{"dataset": "synthesized solo parts of chorales (CocoChorales)", "hop_length": 320, "encoder_kernel_size": 3, "orthogonalizer": "newton_schulz_5", "adamw_lr_other_params": 0.0023, "batch_size": 128, "warmup_steps": 210}
Rows from block 9 of the audio encoder of a small audio captioner, named by matrix and row number. Each number is 128 + 32 x the weight over its row's rms, rounded and kept within 0 to 255. All counts start at 0.
After each channel's rows are labels from the 100 clips, of 14976, where the channel reaches its highest value: "top examples" is what is common among them. Only what is clearly more common there than usual is listed. The data: synthesized solo parts of chorales (CocoChorales). In brackets: how many of the 100.
# sq0: squeeze pointwise conv (encoder.blocks.9.sq.0.weight, 160x640x1x1), inputs 428-639

sq0.101 [103 144 110  96 174 151  74 148 153 157 128 187 132 117 147  96 175 136 170 150 101 104 106 164 152 170 195 157 178 110 107 136 116 148 120 140 161 121 130 105 137  92 102 139 168 104  39 176 187  60  69 171 107  88  42 160 147  64  77 121 114 135  69 126 178  97 147 147 110 116  93 173 127 135 190  82 124  65 129 154 111 110 115 123 143 139 103 134 132 114 110 146 137 137 113 183 130 114  99 187 185 137 123 152 116  42  85 171 161 126 136 186 110  86 150 181 174  82 112  91 123 143 154 148  81 108  84  97 107  88 140 154 134 150 101  34  92 135  29 104 119 183 183 115 111 138 109  85 183 177 121  61  16 157 165 200 144 101  87  21  90 146 172 100 160  95 128 134  84 144 158 179 111  52 151 138  97 128 151 205 131 128 111 141  87  47 141 108 119 113  85 201 117 153 118  90 153 101 142 115 109  97  80  91 101 137 159 117 169 141 190  94]
top examples: note F5 (81); note D#5 (69); instrument: violin (39); trumpet (32)

sq0.156 [ 48 127  85 156 118 134 125 154 120  65 149 187 134 133 179 157 112 116 157 185 110 161 136 107  79 128 174 124  91  73 113 123 148 133  60 128 142  83 116 113  57 164 139 168 130  90 127 134 134  45 100 103 145 125 147 191 120  83 156 134 125  42  84 113 125 163  84 115  54 112 152 116  89  91 116  77 114 121  61  79  22 103  99  97 156 124 100  50 121  95 132  99 115 137 105 120 141 123 111  95 209 123 134 125  90 102  90 123 148 112  85 140 101  45 135 156 122 110  99 111 165 104  73  89 112  77 131  99 190  98 136 123 145 118 182  51 156 108 107  65  71 141 142 139 165 144 113  62  61  98 163 169  72 137   0 135 140  74  93 164 127  60 123 185 177 143 128 125  39 132  91  98  97 100 109 110  98 179 118 202 135 130  67 117 161 103 185  98 113 134 134 160  75 103 117 118 114 190 166  97  51 104  68  85  94 164 126 136  84 173  72 125]
top examples: note E3 (62); note A#3 (42); note A3 (39); note G#3 (32)

sq0.93 [110  75 111 214 171  65 111 145 135 161 121  92 171 127 141 124 113  79  50  98 114 171 165 130  92  42 109 124 122 117 177  96  51 126 162 126 116  50 128 146 135  94 122 102 137 122 169 100 139 143  79  86 163 146 105 140 106 134 152 118 124 178 124 131 130 161 174  94  90 123 133 166  97  92  84 132 137 184 144 130 178 140 209 122  88 153 129 194 121 150 151 195 156 118 110  32 126 110 172 115  82 141 166  96 118 182 153 194  78 166 115 114 164 112 148 110 154 109 117  86 126 157 213 124 125 127 121 146 138 160 141 121 110  80 146 138 140 193 116 160 110  94 104 136 166 130  90 114 204  80 134 149 176 101 192  97 123 117 108 151 122  99  66 126 156  87 133 110 131 105 123 123 123 103 112 151 180 147 197 157  78 112  54 151 167 166  89 176 133 122  80 112 147  89 104 150 118  94 122 113 102 102 119 120  78 240 167 143  93 175  87 133]
top examples: note F#5 (32); tuba (25)

sq0.95 [133  88 211 157  80 127 157 130 152 104  87 201  72 142 123  81 128 113  91 152  79 174 132 130 141 126 155 134 109 103 217  92 102 105 108 120 164 108 136 133 149  92 122  99 122 156 125 127 150  94 152 114 127 147 129 183 133  77 129  17  88 176 114 138  51 133 138 147 147 162 127 124 149 117 103 135 122 123 168 142 173 144 157 105 138 106 104  97 132 105  85 185 147 125 138 107 191 174  89  96 113 174 146 207 148 179 153 157 114 137 134  65 117 118 158 124  66  92  66  76 136 161  72 153 169 181 162 110 151 179 107  56 139 118 141 131 143 174  98  94 143 138 129 141 122 121 143 128 130  70 120 137 110 183 131 140 191  87 154 112 139  86 120 137 132  94  94  83 108  54 128 119 146 113 114  68 106 175 140 149 116 136 120 174 160 150  94 153 115 109  84 144 157 149 183  99  54 114 125 118 141  75 108 131 103  65  79  93 120 137 119 142]
top examples: horn (48); tuba (26)

sq0.151 [104  61 123 153 167 148  98 112 137  78 134 142 135 155 107 128 145 150  87  19 153 158 126 147 111  65  77  80 126 138 153 113 178  50 128 138  99 120  58 138  99 135 113 116 143  62  82 123 126  73 146  79 117  84  98  85  62 154  89  93  41 177 148 155 190 131 152 121 104  79 193 135  68 119 132 125 182  77 132  68 159  29 121 127 132  23 145  94  79  74 128 117 146 138 137 182 152 106 109  88 119  72  83  52 167 206 167 132 146 134 129 110  64 130  64 129 134  90 171 152  96 154  85 115 121 165  97 146 102  97 143  95  71  98 112 142  88 130 107 106 144 148 140 194 133 122  87 115  80  97 139  69  90  77  59 134  75  90 116  32 100 122  99 114 101 154  91 158 130 140 173 174 131  99  33 142 109  80 106  67  82 151 114  98 155 122 109 171 147 152  95 132 106  92 151 137 104 127 176  81  60  97 153 148 129 112 138  90 195  89  90 129]
top examples: note E3 (50); note D4 (32); bassoon (31); viola (29)

sq0.32 [ 91 111  99 162 118 129 140 109 152 108 114 102 140 117 139 141  81 135  71 140 105  50 118 134 126 125 121 142 147 107 135  72  55 100 135 178 111 130 133 115 155 143 162  91 164 167 200 116 107 185 203 132 103  76 148  68 105 128 141 121 138  95 120 157 138 179 112 136 138 123 103 120 111 102 112  90 116 162  71  91 110 165 132 150  43 165 111 144 117 119 161 123  95  59 188  42 135  96 123 169 144  82 147 152 141 143 152 121 128 115  88  33 129  96 149  50  93 163 160  72 105 119 127 134  96 131 143 133  98 120 132  81 140  49 183 162 114 159 124 120 191 114  80  73  86  80 180 124 129 125 115 166 128 117 152 129 120 107 114 136 155  99  69 182 141 134  64 137  88 190  88 151 151 156 126 130 172 131 149 104 240 123 107 106  95  97 125  72 130 130 123  88 146 130  54 111 138 108 177  72 129 140  92 122  93 168 112  94 124  92  64 135]
top examples: tuba (37); note G3 (27); note A3 (26); note F4 (26)

sq0.80 [103 105 145 175 122 150 132 148 173 129 156  86 103  92  83 166 111 126 165 148 142 219 168  91 138 133 140  98 168 158 142 134 129 115  75 181 111 116  86 129 114 110 191  64 130  79  71 120 169 138  78 119 157 173 137 153 127 109 104  72 147  92  96 163 123  95 188 141 113 126  87 111  37  50 150  69 149  56 125  30 141 164 113 134 131 146 203 143  42 119 133 135 113 120  47 119 158 157 114  83 129 173  79 128 112  63 117  64 141 104  47  87  76 126 183 149  68 138 151 148  93  98 163 189 159 218 180  71 148 187 185 114  78 124 186 137 127  97 140 103 122 118 139 157  70 151 119 149  96  86 111 177 113 166  97 141 130 103  53 127 148 102  92 125 151 140 141 102 104 154 145  85 116  72 140 166  86 142  95 116 128 157 101 104 149 117  64  99 144 159 127 187 137 183 154  92 103 209 108 133 206 193  81  93 129 142 155 163 123  27 150  72]
top examples: note A#3 (67); tuba (38); note A#4 (26)

sq0.8 [174  42  58 154  61 145  62 149 165 124 101  92 163 100 125  88 124 196 106 169 153 201 166 174  70 191 108 146  97 136  97 126  78 158 181  85 145 158 102  96 120  91 140 102 111  14 143  69 165 128 142  90 111  82 141 191 149 120 144 166 145 147  82 137 134 110 171 133  73 144  53 141  85  86  94  86  84 126  39 136 125 125 134   0 112 116 159 134 169  56 119 110 173  96 118 145 142 125 123 112 105 128 148  50 111 146  71 187 120 135  62  74 143 113  96 148  85 101  80 122 109 151 154 110 154 133 117 105 127 150 139  93  76 138 134 147 116 124 122 132 135 134 110 144 134  96 155 115  88 161  60 111 151 157 148 140 139 122  59 128 145  87 203  94 133 105 181 114 136 184 100 158 146 168 191 181  96 153  99 169 166 145 100  88 148 168  70 101 129 132 177 164  68 159 149 147 177 142 131 109  74 149 191 148 136  85  89 114 117  78 151 167]
top examples: tuba (81); note A#3 (81); note B3 (37); note G#3 (32)

sq0.87 [ 98 107 108 157 118 125  66 171 136 153 103 146 138 132 151  83 128 103  78 177 155 109 132 119 157 128 154 120 148 162 137 113  73 187 116  69 148 135 145 168 106 135 105 143 110 142 174 134 167 104 119 123 136 147 134 168 137 115  82 105 119 132 121 101 118 140  67 180 136  96  95 123 238 134 104  95 124 116 167 128 119 149 147 175   0 122  75 101  95 108 130 108 103 114 119 164 135 139 153 226 152  79 160  53 202  78 116 123 141  85 126 116 109 138 116 147 125 110  98 115  96 129 120 159 100 105 157  96 154 159  97  78 105  91 152 108 169 135 131 174 119 123  91 132 115 117 207 111 127  82  88 128 103 112 124  59 158 112 117 110 169  79  98 152  98 157 133 116 143 114 126 116 136  88 119 112 140 137 150 108  83 180 154 171 121 129 147 165 111 169 181 152 136 108  81 135 158 123 156 218 135 120 211 167 138 116 124 166 150 155  14  61]
top examples: note E3 (66); bassoon (56); note A3 (52); instrument: cello (40)

sq0.100 [ 89 143 164  90  72  78 152 160 102 140 129 161 129 156 108 104 103 149 122 180 158 124 139 136 131 120 155 148 135 120 162 146 150 129 165 160 186 121 165 148 140 109 104 106 142 101 219 111 109 102 112 122 113 150 156 135 130  68 135  92  93  95 155 177 119 163 144 112 126 132 169 182 149 121 123  82 105 131  89 110 127 108 172 127 169  51 172 174  89 198  84 191 159  71  92 114 119 141  98 177  91 190 122 171 157  50  76 149 147  72  86 100 158  95 111 144 117 125  98  80 139 138 102 129 198 198 107 130 128 132 132  77 111 148 153 137 120 227 118 119 129  97 136 103 115 161 146 125 150  63 161 152 143  53 101 190 109 105  84 100  89  99 128 112 112  34 166  76 149 176 164  65 200  67 121 101 141 162 136  36 149 127 140 143 143 155  95 157  73 168 154 139 134 109 116  68  72 105  44 152  71 178  67 127  21 144  99 103 133 194  94 110]
top examples: horn (79); note A#4 (64); note G#4 (45); note C5 (26)

sq0.26 [ 84 117  83 139 164  93 126 113  45 128 142 175 155  58 175 124 132 143 191 159 137 120 116 154 108 110 159 143  85 108  60 143  92 159 143  86 124 109 160 130 149 109 144  83 119 152 123 125  55  93 125 111 191 123 132 118 146 100 137 134 128 175 131 108 109 138 102 146 184 176 111 127 138  94 153 128  92  93 104 149  61 128 108 162 174 152 107 148 110  91 174 137 163 132 161  80 142 148 156 156 115 134 151 151  74 109 132 147  99  83  59 104 143 173 171 135 151 166 140 125 210 149 105  96 148  95 132 154 141 136 114 109 160 131 128 106 106  88 178 117 170 117 146  82 136 145 131 155 163  30 135 148 103 100 105 128 182 158  89 104 177 142 155 120 120 100 101 161 105  99 141 118  80  42  79 153 133 158 128 120 144 146 117  67 128 155 174  93 134 128 115 121 128 101 157 105 107  41 128 100 174 107 132 153 112 146 154 175 172 120  90 188]
top examples: trumpet (67); tuba (31)

sq0.117 [ 91 142  86 113 129 180 170  82 114 157 117 116 135 161 113 169  84 154  67 137 157 108 111 160 132 170  75 108 122 135 112 130 144  58  98 124 156  81  51 135 144 111 154 113  94  83  78 197 201 158 143 117 182 105 119 136 151 143 169 118 106  81 115 101 124  24 170  38 194 107 133  73 109 120 118  74 143 100 110 104 219  75 146 146 133  71 154 116  67  93 104 135 176 124  92 148  93  88 110  21 147  90 133 181  90 160  86 163 136 126 212 158 140 119 105 142 110  98 132 105 152 137 122 117 147 127  64 143 107 125 127 165 138 124 101 113 135 119  19 145 131 120 157 120 101  55 101 131  69  66 115 111 119  92  83 153 136 192 150  61 157 148 149  87 144 144 139 120 172 114 161  67 112 152 183 117  94  76 134 127  98 110 140 112 116 178 104  92 138 100 155 105 124 119 153 105 103 204 104 196 116  85 116 140 114 109  97 198 157 101 243 110]
top examples: note C5 (47); note C4 (39); note C#5 (25)

sq0.109 [ 93 100  79 115  74 134 109 184 183 126 154 100  91 161  44 102 122 147 118 127 142 119 140 159  94 160 106  90 105 125 170  96 193 145 111  72 172 146 174 113 101 177 168 146 140 117 114 136 130 199 136 169  85  97 138 139 139 126 145  91 104  92 156  78 127 134 152 181  61 114 138  85 100  91 124 105 181 124 113 121 128 190  93 122 124 133 129  87  92  84 120 132  94 205  86 108 162 105 155 132 137  42  83  47 135  90 134 139 142 110 122 119 131 126 140 126 143 218 157 105 134 172  99 142 117 139 126 107  90  44 109 114  46 127  48 172 159 105 127 102 145 129 102 165 174 106 121 155  87 106 120 139 161 155 194 108 149 174 141 126 126 192 149 156  97 183  57 167 131 130  72 101 150 145 117 118 150 178 122 143 150 114 164 119 140 146 178  81 164 126 118 143 141 156  71 141 112 184 162 115  95 175 114  99 136  70 150  86 178  68 131 151]
top examples: trumpet (82); note F5 (46); note E5 (44); note D5 (43)

sq0.75 [ 66 139 109  50  71 118  92 147 123 108 111 135 106 156 136 153 110 156  66  86 142 150 111 126  70 171 125 118  68  71  96  87 157 145  85  61 200 112 104 156 148 157 104 159  85 108 119 111 164 142  94 131 167 181 150 150 141 127 132 128  32 130 140 110 128 122 140 113 129 125 104 162 151 170 135 152 108 139 129 215 116 143 107 143 115 129 118 105 126 105 120 103  63  77 154  95 101 108 166 100 100 127 138 114 148 134 141  71 109 118 160 152 177 127 139 136  75  98 158 124 127 135 113 128 139  84 132 123 127 141  72 128 154 165 134  97 121 140  91 174 160  71 104 132 177 154 128  76 157  70 117 160 171 117 105 112 206 196 100  62 118  92 140  98 172  84  96 151 118 154 109  56  93  90 101 147  50 192 135 152 185  78  96 146 111 101 133  46 104 138 147 107  99 115 150  46 124 128 125  74 161 151  82 101 111 144 109 140 110 120 165  99]
top examples: note C5 (98); note D5 (44); horn (34); trumpet (25)

sq0.47 [114 198  95 167 161  91 171 116 142 189 136 129 138 157 153 148 116 148 132 149 125  75 133 143 105  69 220  78 162  71 103 105  90 176  44 155 131 136 107  98 144 127 180 130 123  76 138 176 124 140 142 153 106  78 102 182 115 142 157 168 132 149  83 132 142 160 128 150 119 125 168 114 207 144  94 140 107 127  93 200 114 134 151 219 142 111 146 136 134 124 102 139  95 134 119 161 129 104 177 125 117 213  90 144 168 126 148 140 118  98  76 123 108 120 104 114 153 145 101 134 131 128 199 163 100  96 116 140  81 144  64 162 146 156 164 178 152 134 101 145 111 105  70 112 171 117 129 147 129 157 128 160  66 145  53 163 136 129 123 162 104 148 149 150  99 101 144 100 117 112 123 179 117  92 173 154 131 211 134 175  37 174 155 144  76  76 188 191 104 123 140 108 138 164  93 166 146 131 132 174 119 145  84 175 178 200 108 131 164 101 108 140]
top examples: note F5 (100); note D#5 (72); note F#5 (32); flute (28)

sq0.104 [133 102 156 116 112 157 101 129  68  87 104 150 134 126  94 110 157 194 110 133 151 194 126 133 127  93  94 107  80  89 130 126  92 116 115 111 169 170 150 113 131 157 123 124 147 140  86 124 216 117  74  48 170 165  45 136 126 154 186 136 140 142 124 126  93 115 116 201 108 172 107 187 157 188  80 188 130 152 112 152  77 137 137 109 143 164  74 103 106 132 112 121 138 212  44  96 179 156 122  63 152   0 109 102  92 120  73  92 172 118 107 143  91 101 189  94 176  78 123  99 168  58  99 108  94  84 158 112 158 123 174 142 150 138 139 136 137 113 174 183 154 123 171 149  89 135  99 128 150 145 162 119 121 212  98 185 165 105  98 134  59 143 110 150 136  75 149 162 110 113 126 165 123 150 144 100  96 109  74 105  66 145 141 138 153 141  96 104 144 143 139 136  89  51 124  68 131 164  93  75 126 126  76  83 120  37 149 142 136 148 147 141]
top examples: note C5 (62); violin (50)

sq0.34 [124 110 151 175 143 118  83 105 155 111  87 124  90 150  79 148 129 136 115 227 120 129 163 110 144 134  79 137 134  59 117 151  78 139  85 105 156 156 149 143 130 107 156 105 108 150 155 122  78 123 105 140 125 146 139 178 139 112 161 197 135 124 118 118 104 150 101 128 155 113 107 128  97 111 109  97 135  75  37 176 149 131 160 129 157 160 122 143 128 132 135 110 184  85 125 110 127 150 167 138 112 190 124 148 122 158  71 185 134 120  63 158 113  66  94  87 140 143 127  99 124 145 148 146 150  96 111  62 108 160  61 117 121 145 174 109 106 123 134  74 101  93 137 112 153 122 127 119 127 156 112 105 149 127 189 178  86 140  67 156  91 101 160 145 112 137 122 167 155 124  83 121  70 138 159 145 117 181  87 147 206 126 102 130 144 139 102 128 125 131 149  98 173  91  50  77 123 117  99 155  79 146 153 125 113 121 170 102 160 186 145 127]
top examples: note A#3 (92); note B3 (59); bassoon (28); instrument: cello (27)

sq0.17 [ 85  98  97 116 113  83 110 141 111 104 109 138 117  82  82  99 153  27 163 178  98 121  90  53 150 157 163 103 132  71 124  94 111 197 192 123 145 130 138 123  80 101 121 144 165 160 131 121 136 168  90 120 169 100  99 143 113 143 132 171 161 179 137 165 156  87  76 202  63 128 136 198 158 123 106 164 138 144 139 112 155 122 205  96 106 117 167 126 174 160 121 141 139  86 102 104 174 163 122 214 159 100  36  78 146 127 151 122 150  90  81 133 147  80 157 188 150 119 105 137 114  87 115 163 148 121 133 144 182 188 134 119 115  96 133 130 149 113  97  93  67 113 159 137  77  89 152 158  78 101 125  72  72 158 223 180  97 151 106 122  68 165 144 137 117 179 111 136  59 116 172  93 145 127 138 107 153 121 120 110 120 155 128 133 152 159  56 109  72 165 127 138  54 180 117 148  75 115 129 182  95 129 179  58 170 122 110 119 105 161 108 151]
top examples: tuba (80); note A#3 (43)

sq0.42 [118 102  77 105 112  97 141 100  78  92 122 194 159 106 144 128 107 136 105  94 133 112  96 174 122  98 115 109  85 105 126 105 124 125 104 102 126 121 128  96 101  67 129 124 148  79  87  96  26 126 116 162 120  81 104  60 111 103 133 120  71 135 115  94  68 124 139 113  99 147 116 129 126 104 138 113 128  89 120 140  83 102 127  94  98  75 134 132 159 150 126 157  86 119  88  90  79 108 156 177  91 113  71 106 113 143 100 116 129 135  33 144 117 102 119 128 145 142 110  96  84  92  59 116 108 147  92  91 133  69 113 101  89 145 105  84  95 123 123  72 148 120  87  95 185 126  78 151  80 130 136 102  89 145 109 122 121  56 106 112  99 157 127 164 132 156 109 155  66  91  53 101  93  85 164 134 127 174 106  87 155 118 100 166 142 138 134  96 165 158 126 125 120 176 113 116 122 115  96  93 111 138 137  96 135  92 132  94 177  98 145 147]
top examples: note A#3 (37); note C4 (33); note G3 (29); note G#3 (29)

sq0.45 [132 123 152 166 135 138  99 137 156 126  84 193 188 214 176 114 132 146 149 191 160 146 144 111 121 194 136 124 179 144 218  98 142 103 158 140 115 116 140 125 175 125 100 100 116 145 216 133  96 117 138 144 186 150 110 115 132  79 145 183 137 156 117 136  90 131 142 129 155 108  83 150  66 179 110 122 141  97 130 117 106 169 169  48 133 128  98  72 189 125 125 149 177 121 128  99 144 130 130 133  68 147 158 185  89 147 106 114 175 163  49 126 174  88 121 197 164  91 129 124  82 142 127 156 123 155  87 134 149 123 106 176 145 169 122  85  79 141 137 119 118 129 143 101 218 149  57 112 136 129 130 117 117 115 217 155 140 113 160 102 119 142 110  79 199 123 137 159 126  94 112 147 100 119 159  99 179 121 123  88 207 101 121 104 133 146 116 133 140 100 148 113 171 146 137 133 153 202 160 126 128 119 101 104  82 129 139 114 161 187 150  61]
top examples: note F#3 (61); bassoon (49); note G#3 (47); note C#4 (41)

sq0.128 [101 122 118 114  24 120  96 106  70 165  76 121 110 140 117 138 145 133  78 107 156  94 112 139 125 147 158 142  77 134 139 148 180 116  81 131  84 166 109 171 180 148 103 132 165 114 128 168  70 166 117  57  86  70  95 110 129 148 158 144 102 114 119 143 102  73  87  70 123  77 129 172 161 122 117 217 133 131 132 127 208  46  64 174 127  89 113  83 195  92  54 145 128 169 162 165 183 113 229 193 102  92 137 109 163 105 106 211 123 142 141  59  73 172 130 157 113 166 162 172  76 154 137 135 112 111 123 115 126 130  95 111 109 101  80 150  85 151  95 156 133 130 201 201 188 141 140 108 107 160 148 138 173  88 123 165 154 100 146 132  86 149 161 130  47 134 153 113  52 119 114  42 103 171 155 124 142 102 137 195  98  78 191 127 109  51 127 102 185  54  83 136  92 119 125 140  97  88  97 110 192 155 113 135  86  92  98  71  75 144 125 161]
top examples: note C5 (37)

sq0.29 [ 97  91 148  70 123 194 115 116 138  79  64 148 115 176 149 151 162  98 124 136 150 116 159 164 151 106 135 143 127 137  86  83 145 115 119 136 172 157 124 155  91 116  95 122 195 116 121 121 137 126 107 111 151  83 151  86 131 101 120 108 143  89  96 150 105  99 100  90  82 115 108 114  67 127 113  75 207  83 139 110 146 118 235  92 107 106 107 137 132 171 150 173 142 157  73  84 140 127  53 136  47 117 135 122 141 194 164 147 147 116 119 167 106 110  78  70  93  74 134 147 170 124 182 109 109 118 134 134 116 157  97 131 137  90 139  91 137  87  74  72 115 125 156  80 106 110  51 111 165 165 119 107 117  78 120 181 140  67 131 150 124  92  45 114 148 133 117 132  93  98 183 126 139  82  54  97 164  83 135 108 123 113  62 134 156 156  92  63 113 140 168  83 129  76 170  59 136 208 110  45  76 191 184 134  84 110  80 135 133   0 212  90]
top examples: note C5 (61); note C#5 (37); horn (36); note D5 (35)

sq0.112 [164 168 147 122 114 124 192 141 140 102 160 115  88 203  65  86  53 130 117  58 147 153 129 107 103 127  86  95 122 177  89  65 159 152 112 131  99 106 172 119 189 164 140 113 156 123 184  79 123 214 146 146  55 122 187 131  78 185  99 123 107 116 140 185 108 150 145 136 168 131 158  95 114 168 127 169 115 167  43 120 145 157 152 133  86 141 102 110 188 111  84 136   1 169 114 103  83 123 122 145  77 124 204 103 127 172 144 131 115 149 139 187 167 140 179 125 101 125 115  81 123 102 112 152 132 161 130 149 104 119 143 109 108 118 189 228 103 103 139 130 174  81 173  65 102 154 158 129  79  99 143 129 219 111 102 118 134 130 165 131 152 142 125 130 146 204  92 112  73  91  93 116 176 166 108 115 136 181  54  81  91  97 117 137 168 113 143 114 126 138 128 138 141 195  63 210  83 152 114  99 121 169 138 160 204  66  47  96 124 104  71 134]
top examples: note F5 (69); note G5 (41); trumpet (40); note D#5 (30)

sq0.120 [119  73 100 136 131 166 125 171 118 158 164  87 141 144 120 104 134 101 111 113 128  79 110  72  92 136 151 117  67 108  59  96 129 174  97 190 135 122 109 153  61 160 110 185 145 102  80 116 114 108 114 167 147 127  65 180 108  66 133 105 165 184  53  76  94  94 176 116 144 133 105  81  39 113 122  85 161 121 192 172 111 131 157  80 120  89 130 169 146 144 108 131  59 155 121 144 136  94 190 188 161 153 124 115 130 128 195 180 125 123 103 141 147 140 178 138 137  27 140 135 114 103 113 163 148 101 143 130 137 110 144 128 111 112 142  48 195 101  82 127 185  77 178 121 138 145   6 109  90 133 174 136 119 130  92 145 184 107 168 106 143 140 119 128 214 122  72 140 108  84 103 129 166  67  48 145  91 114 127 174 115 118  96 147 155 100 131 117 122 135 102 109 151 196 116  86 165 116 116 171 159 114 104 146 122 154 158 166 123  84 190 147]
top examples: note A3 (46); note D#3 (44); bassoon (39); note G#3 (38)

sq0.136 [107 132 175 160 132 128 198 116 169 109  76 122 137 125 138 155  74 157 119 154 180  55 158 143 136  75  59 118 132 108 113 101 140 106 206 153  93 158 167 192 101 185 107  67  95 184 129  78  92 150 197  87 168  84 123 124  78  96 109 161 146 116 104 128 101 121 107 193 139 120 155 114 119  99 118 151 182 131  80  40 195 138 138 135 131 107 131 139  75 118 118 105 105 123  88 146 128 237 103 148 125 140  94 131 122  97  64 121 112  76 158  89 114 145 158 147 116  73 127  64 109 115 121 157 162 114 164 104 151 176 122 156 108  86 135  85 154 143 111 126  86 107 152 128  99  85  94 129 121  90 170 120 138 162 123 164 146  89 120  47 134 140  94 133 148 103 143  82 138 112 224 134 132 119 158 119 129 139 113 123  89 188 121 129 118 121  97 135 132 169 117  91 137 162 171 137 102 159 152  92 115 110  34 113  64 139  74 184 106 141 164  86]
top examples: note A#3 (68); note C4 (36); bassoon (31); note F3 (30)

sq0.90 [111 169 142 135 129 160 127 107 109 120 126 201 117 145 152 140 192 121 132 238 167 171 115 135 146 122 141 111  90 135 118 118 156 152 151 120 195  92 168 150 142 132 156 123 191  40 141 121 142 119 145 116 118 167 173 128 109 125 119 155 145  87 187 158 145 110 208 170 102 112 116 102  71 150 147 164 186 167  97 168 116 115  87 138  92 125 132  50 144 139 107 113 110 142 136 113 117 157 128 198 115 122 240 128 120 188 201 146 118 184  93 146 179 159 114 124 163 111 182  70 200 125 108 152 108 105 106 147 121  87 137  80 115 152 143 134 168 102 172 123 134 127 199 102 129 111 159  99 105 175  95 105 147 122 143 182 156  63 165 170 131 124 106 114 154 191 163 150  65 107  84 143 158 148 165 114 102 172 130 158 150 182 149  89 199 196 107 120 163 111 159 113 196  96 155 153  70 100  71 141 153 179  92 120 135  94 131 136  51 113 154 165]
top examples: note A3 (71); note B3 (39); note G3 (38); bassoon (29)

sq0.82 [164 181 125 107 141 178  76 106 102 157 141 130 186 133 130 109 143 174 119 142 196 137 139  91 185 133 116 133  81 127  41 165 123 169 176 125 167 136 105 178 171 157 151 109 166  94 187 128  47 145 129  94 164 210 159  73 122  85  82  49 103 104 156 144 142 175 131 118 213 165  57  77 126 113 136 182 159  74 194  95 117 202 175 136  77  98 154 142 107 148 158 104  78 140 115 190  99 156 111 107 179 187 182 135 133 177  89  51 122  84 176 113  50 136 156 128 129 156 143 121 136 168 182 110 166 121 163  97 130 155 104  44 152 107  97 121 124  94 168 115 124  72 133 117 180 107 169 162  83 123  99 178 166 164  43 129 136  45  81 120 116 113 112 118  94 153 155  64 173  88 203 123 109 143 136 161 126 132 179 113  97 168 149 176 115 136 147  99  86 115 152 107 114 113 158 147 143 146 161  82 121  78 169 151 133 145 149 140  71  90  36 124]
top examples: note E3 (85); cello (53); note A3 (46); note B3 (35)

sq0.125 [182 139 114 185  93 205  63 129 127  88 142 120 145 102  92  75 112  78  77  85 145 177 118 120  83  90 145  79  75  69  40 156 119 122 144 138 143 102 173  87 187 100 112  92 109 149  73 127 117  61 115 157 106 132 152 106 111 103 131 111 110 132 176 119 193 145   0 120 107 115 133 129  82 128 171 166 150 144 115 128 122 146 171 134 114  86 135 148  22 142  56  97 147  83 114 102 167 152 125  82 109  80 186  46 111 132 115  76  62 158 110  80 122 148 147 153 111 130  97 134 116  63  41 148 125  84 172 160 174 140 160  94 115 182 167 137 148 148 172  78  62 129 153 129  76 166  65 120  82 122 116 151 157 136 124 111 119 184 162 152 108  90 112 126 131 119 103 135  83 167  88  60 146 105 123  98 152 151 145  86  81 156  97 123 139 150 123 161 127 143 136 131 135  92  56 115 131 111 187  61  92 190 149  89 160 196 138 105 127 155  63 113]
top examples: note F#5 (92); note E5 (49); flute (44); note G#5 (28)

sq0.0 [106 133  66 125 155  98 110 146 149 139 147 139 142 156  54 105 111 145 126 132 149 115  88 104 123 159 134 156 146  88 116 116 166 155 125 128 143 180 157 120 146  80 127  54 155 106 223 160  85 126  79 119 126 133 126 149  89  99 128 107 138 181 153 134 107 137 195  60 154 102 125 159 154 146 118 111 146 133 151 223 182 107 120 196 143 158 141  63 181 106  80 113 113  80  87 189  72  73 123 176 112 143 107 141 122 100 117 101  98 170 149 140  74 113  94 176 153  83 142 167 126 130  99  94  84 150 116 140 132 174 135  91 171  67 139 100 112 142  91 153 123  60  73  83 187 123 121 178 138 105 129 163  77 119  29 103 158 157 159  91 153 156 186 227 101 134 129 148 129  47 153  92 159 107 101 124  87 166 105 142 109 124 138  92 123 123 158  71 108 149  96 129 128  58  47 139 109 140 164 139  94 114 175  90 145 137 154 150 131 174 106 175]
top examples: note F#5 (35); trumpet (31); note F5 (30); note G#5 (27)

sq0.92 [150 110  81 109 139  92 176 130 136 181 120 177 136 131  70 146 110 184 113 142 160 101 145 138 102 103  61 126 197 104 127 101 150  91 116 145 108 156  84 124 117 106 156 115 108 125 104 169  96 158  70 125 126  90  82 134 113 186 143  68 104 150  78 115 174  99 116 102 160 135  48 185 130 132  81  41 102 185 116 152 155 108  91 163 156 169 110 103 146  84 148  97 121  87  80 118  59 150 125 156 120  59  92 142  57 125  73 132 123  56 118 153  70 127 164  92 172  89 150 121 114 132  81 129 151 137  60  92 105 159  97 144  49 105  69  95  89  69  77 123 129 152 157  89 146 131 129 147 126 140 142  93 107 201  48  72 147 109 250  98 169 237 127  46 140 158 127 160 112 164 106 109  98  99 101 115  46 115  91 207 153 186  77 138 121 134 118  60 117 114 134 140  60 161  83 102 117 118 131 160 137  94 118  69 105  96 118 125 140 130 223 144]
top examples: tuba (26)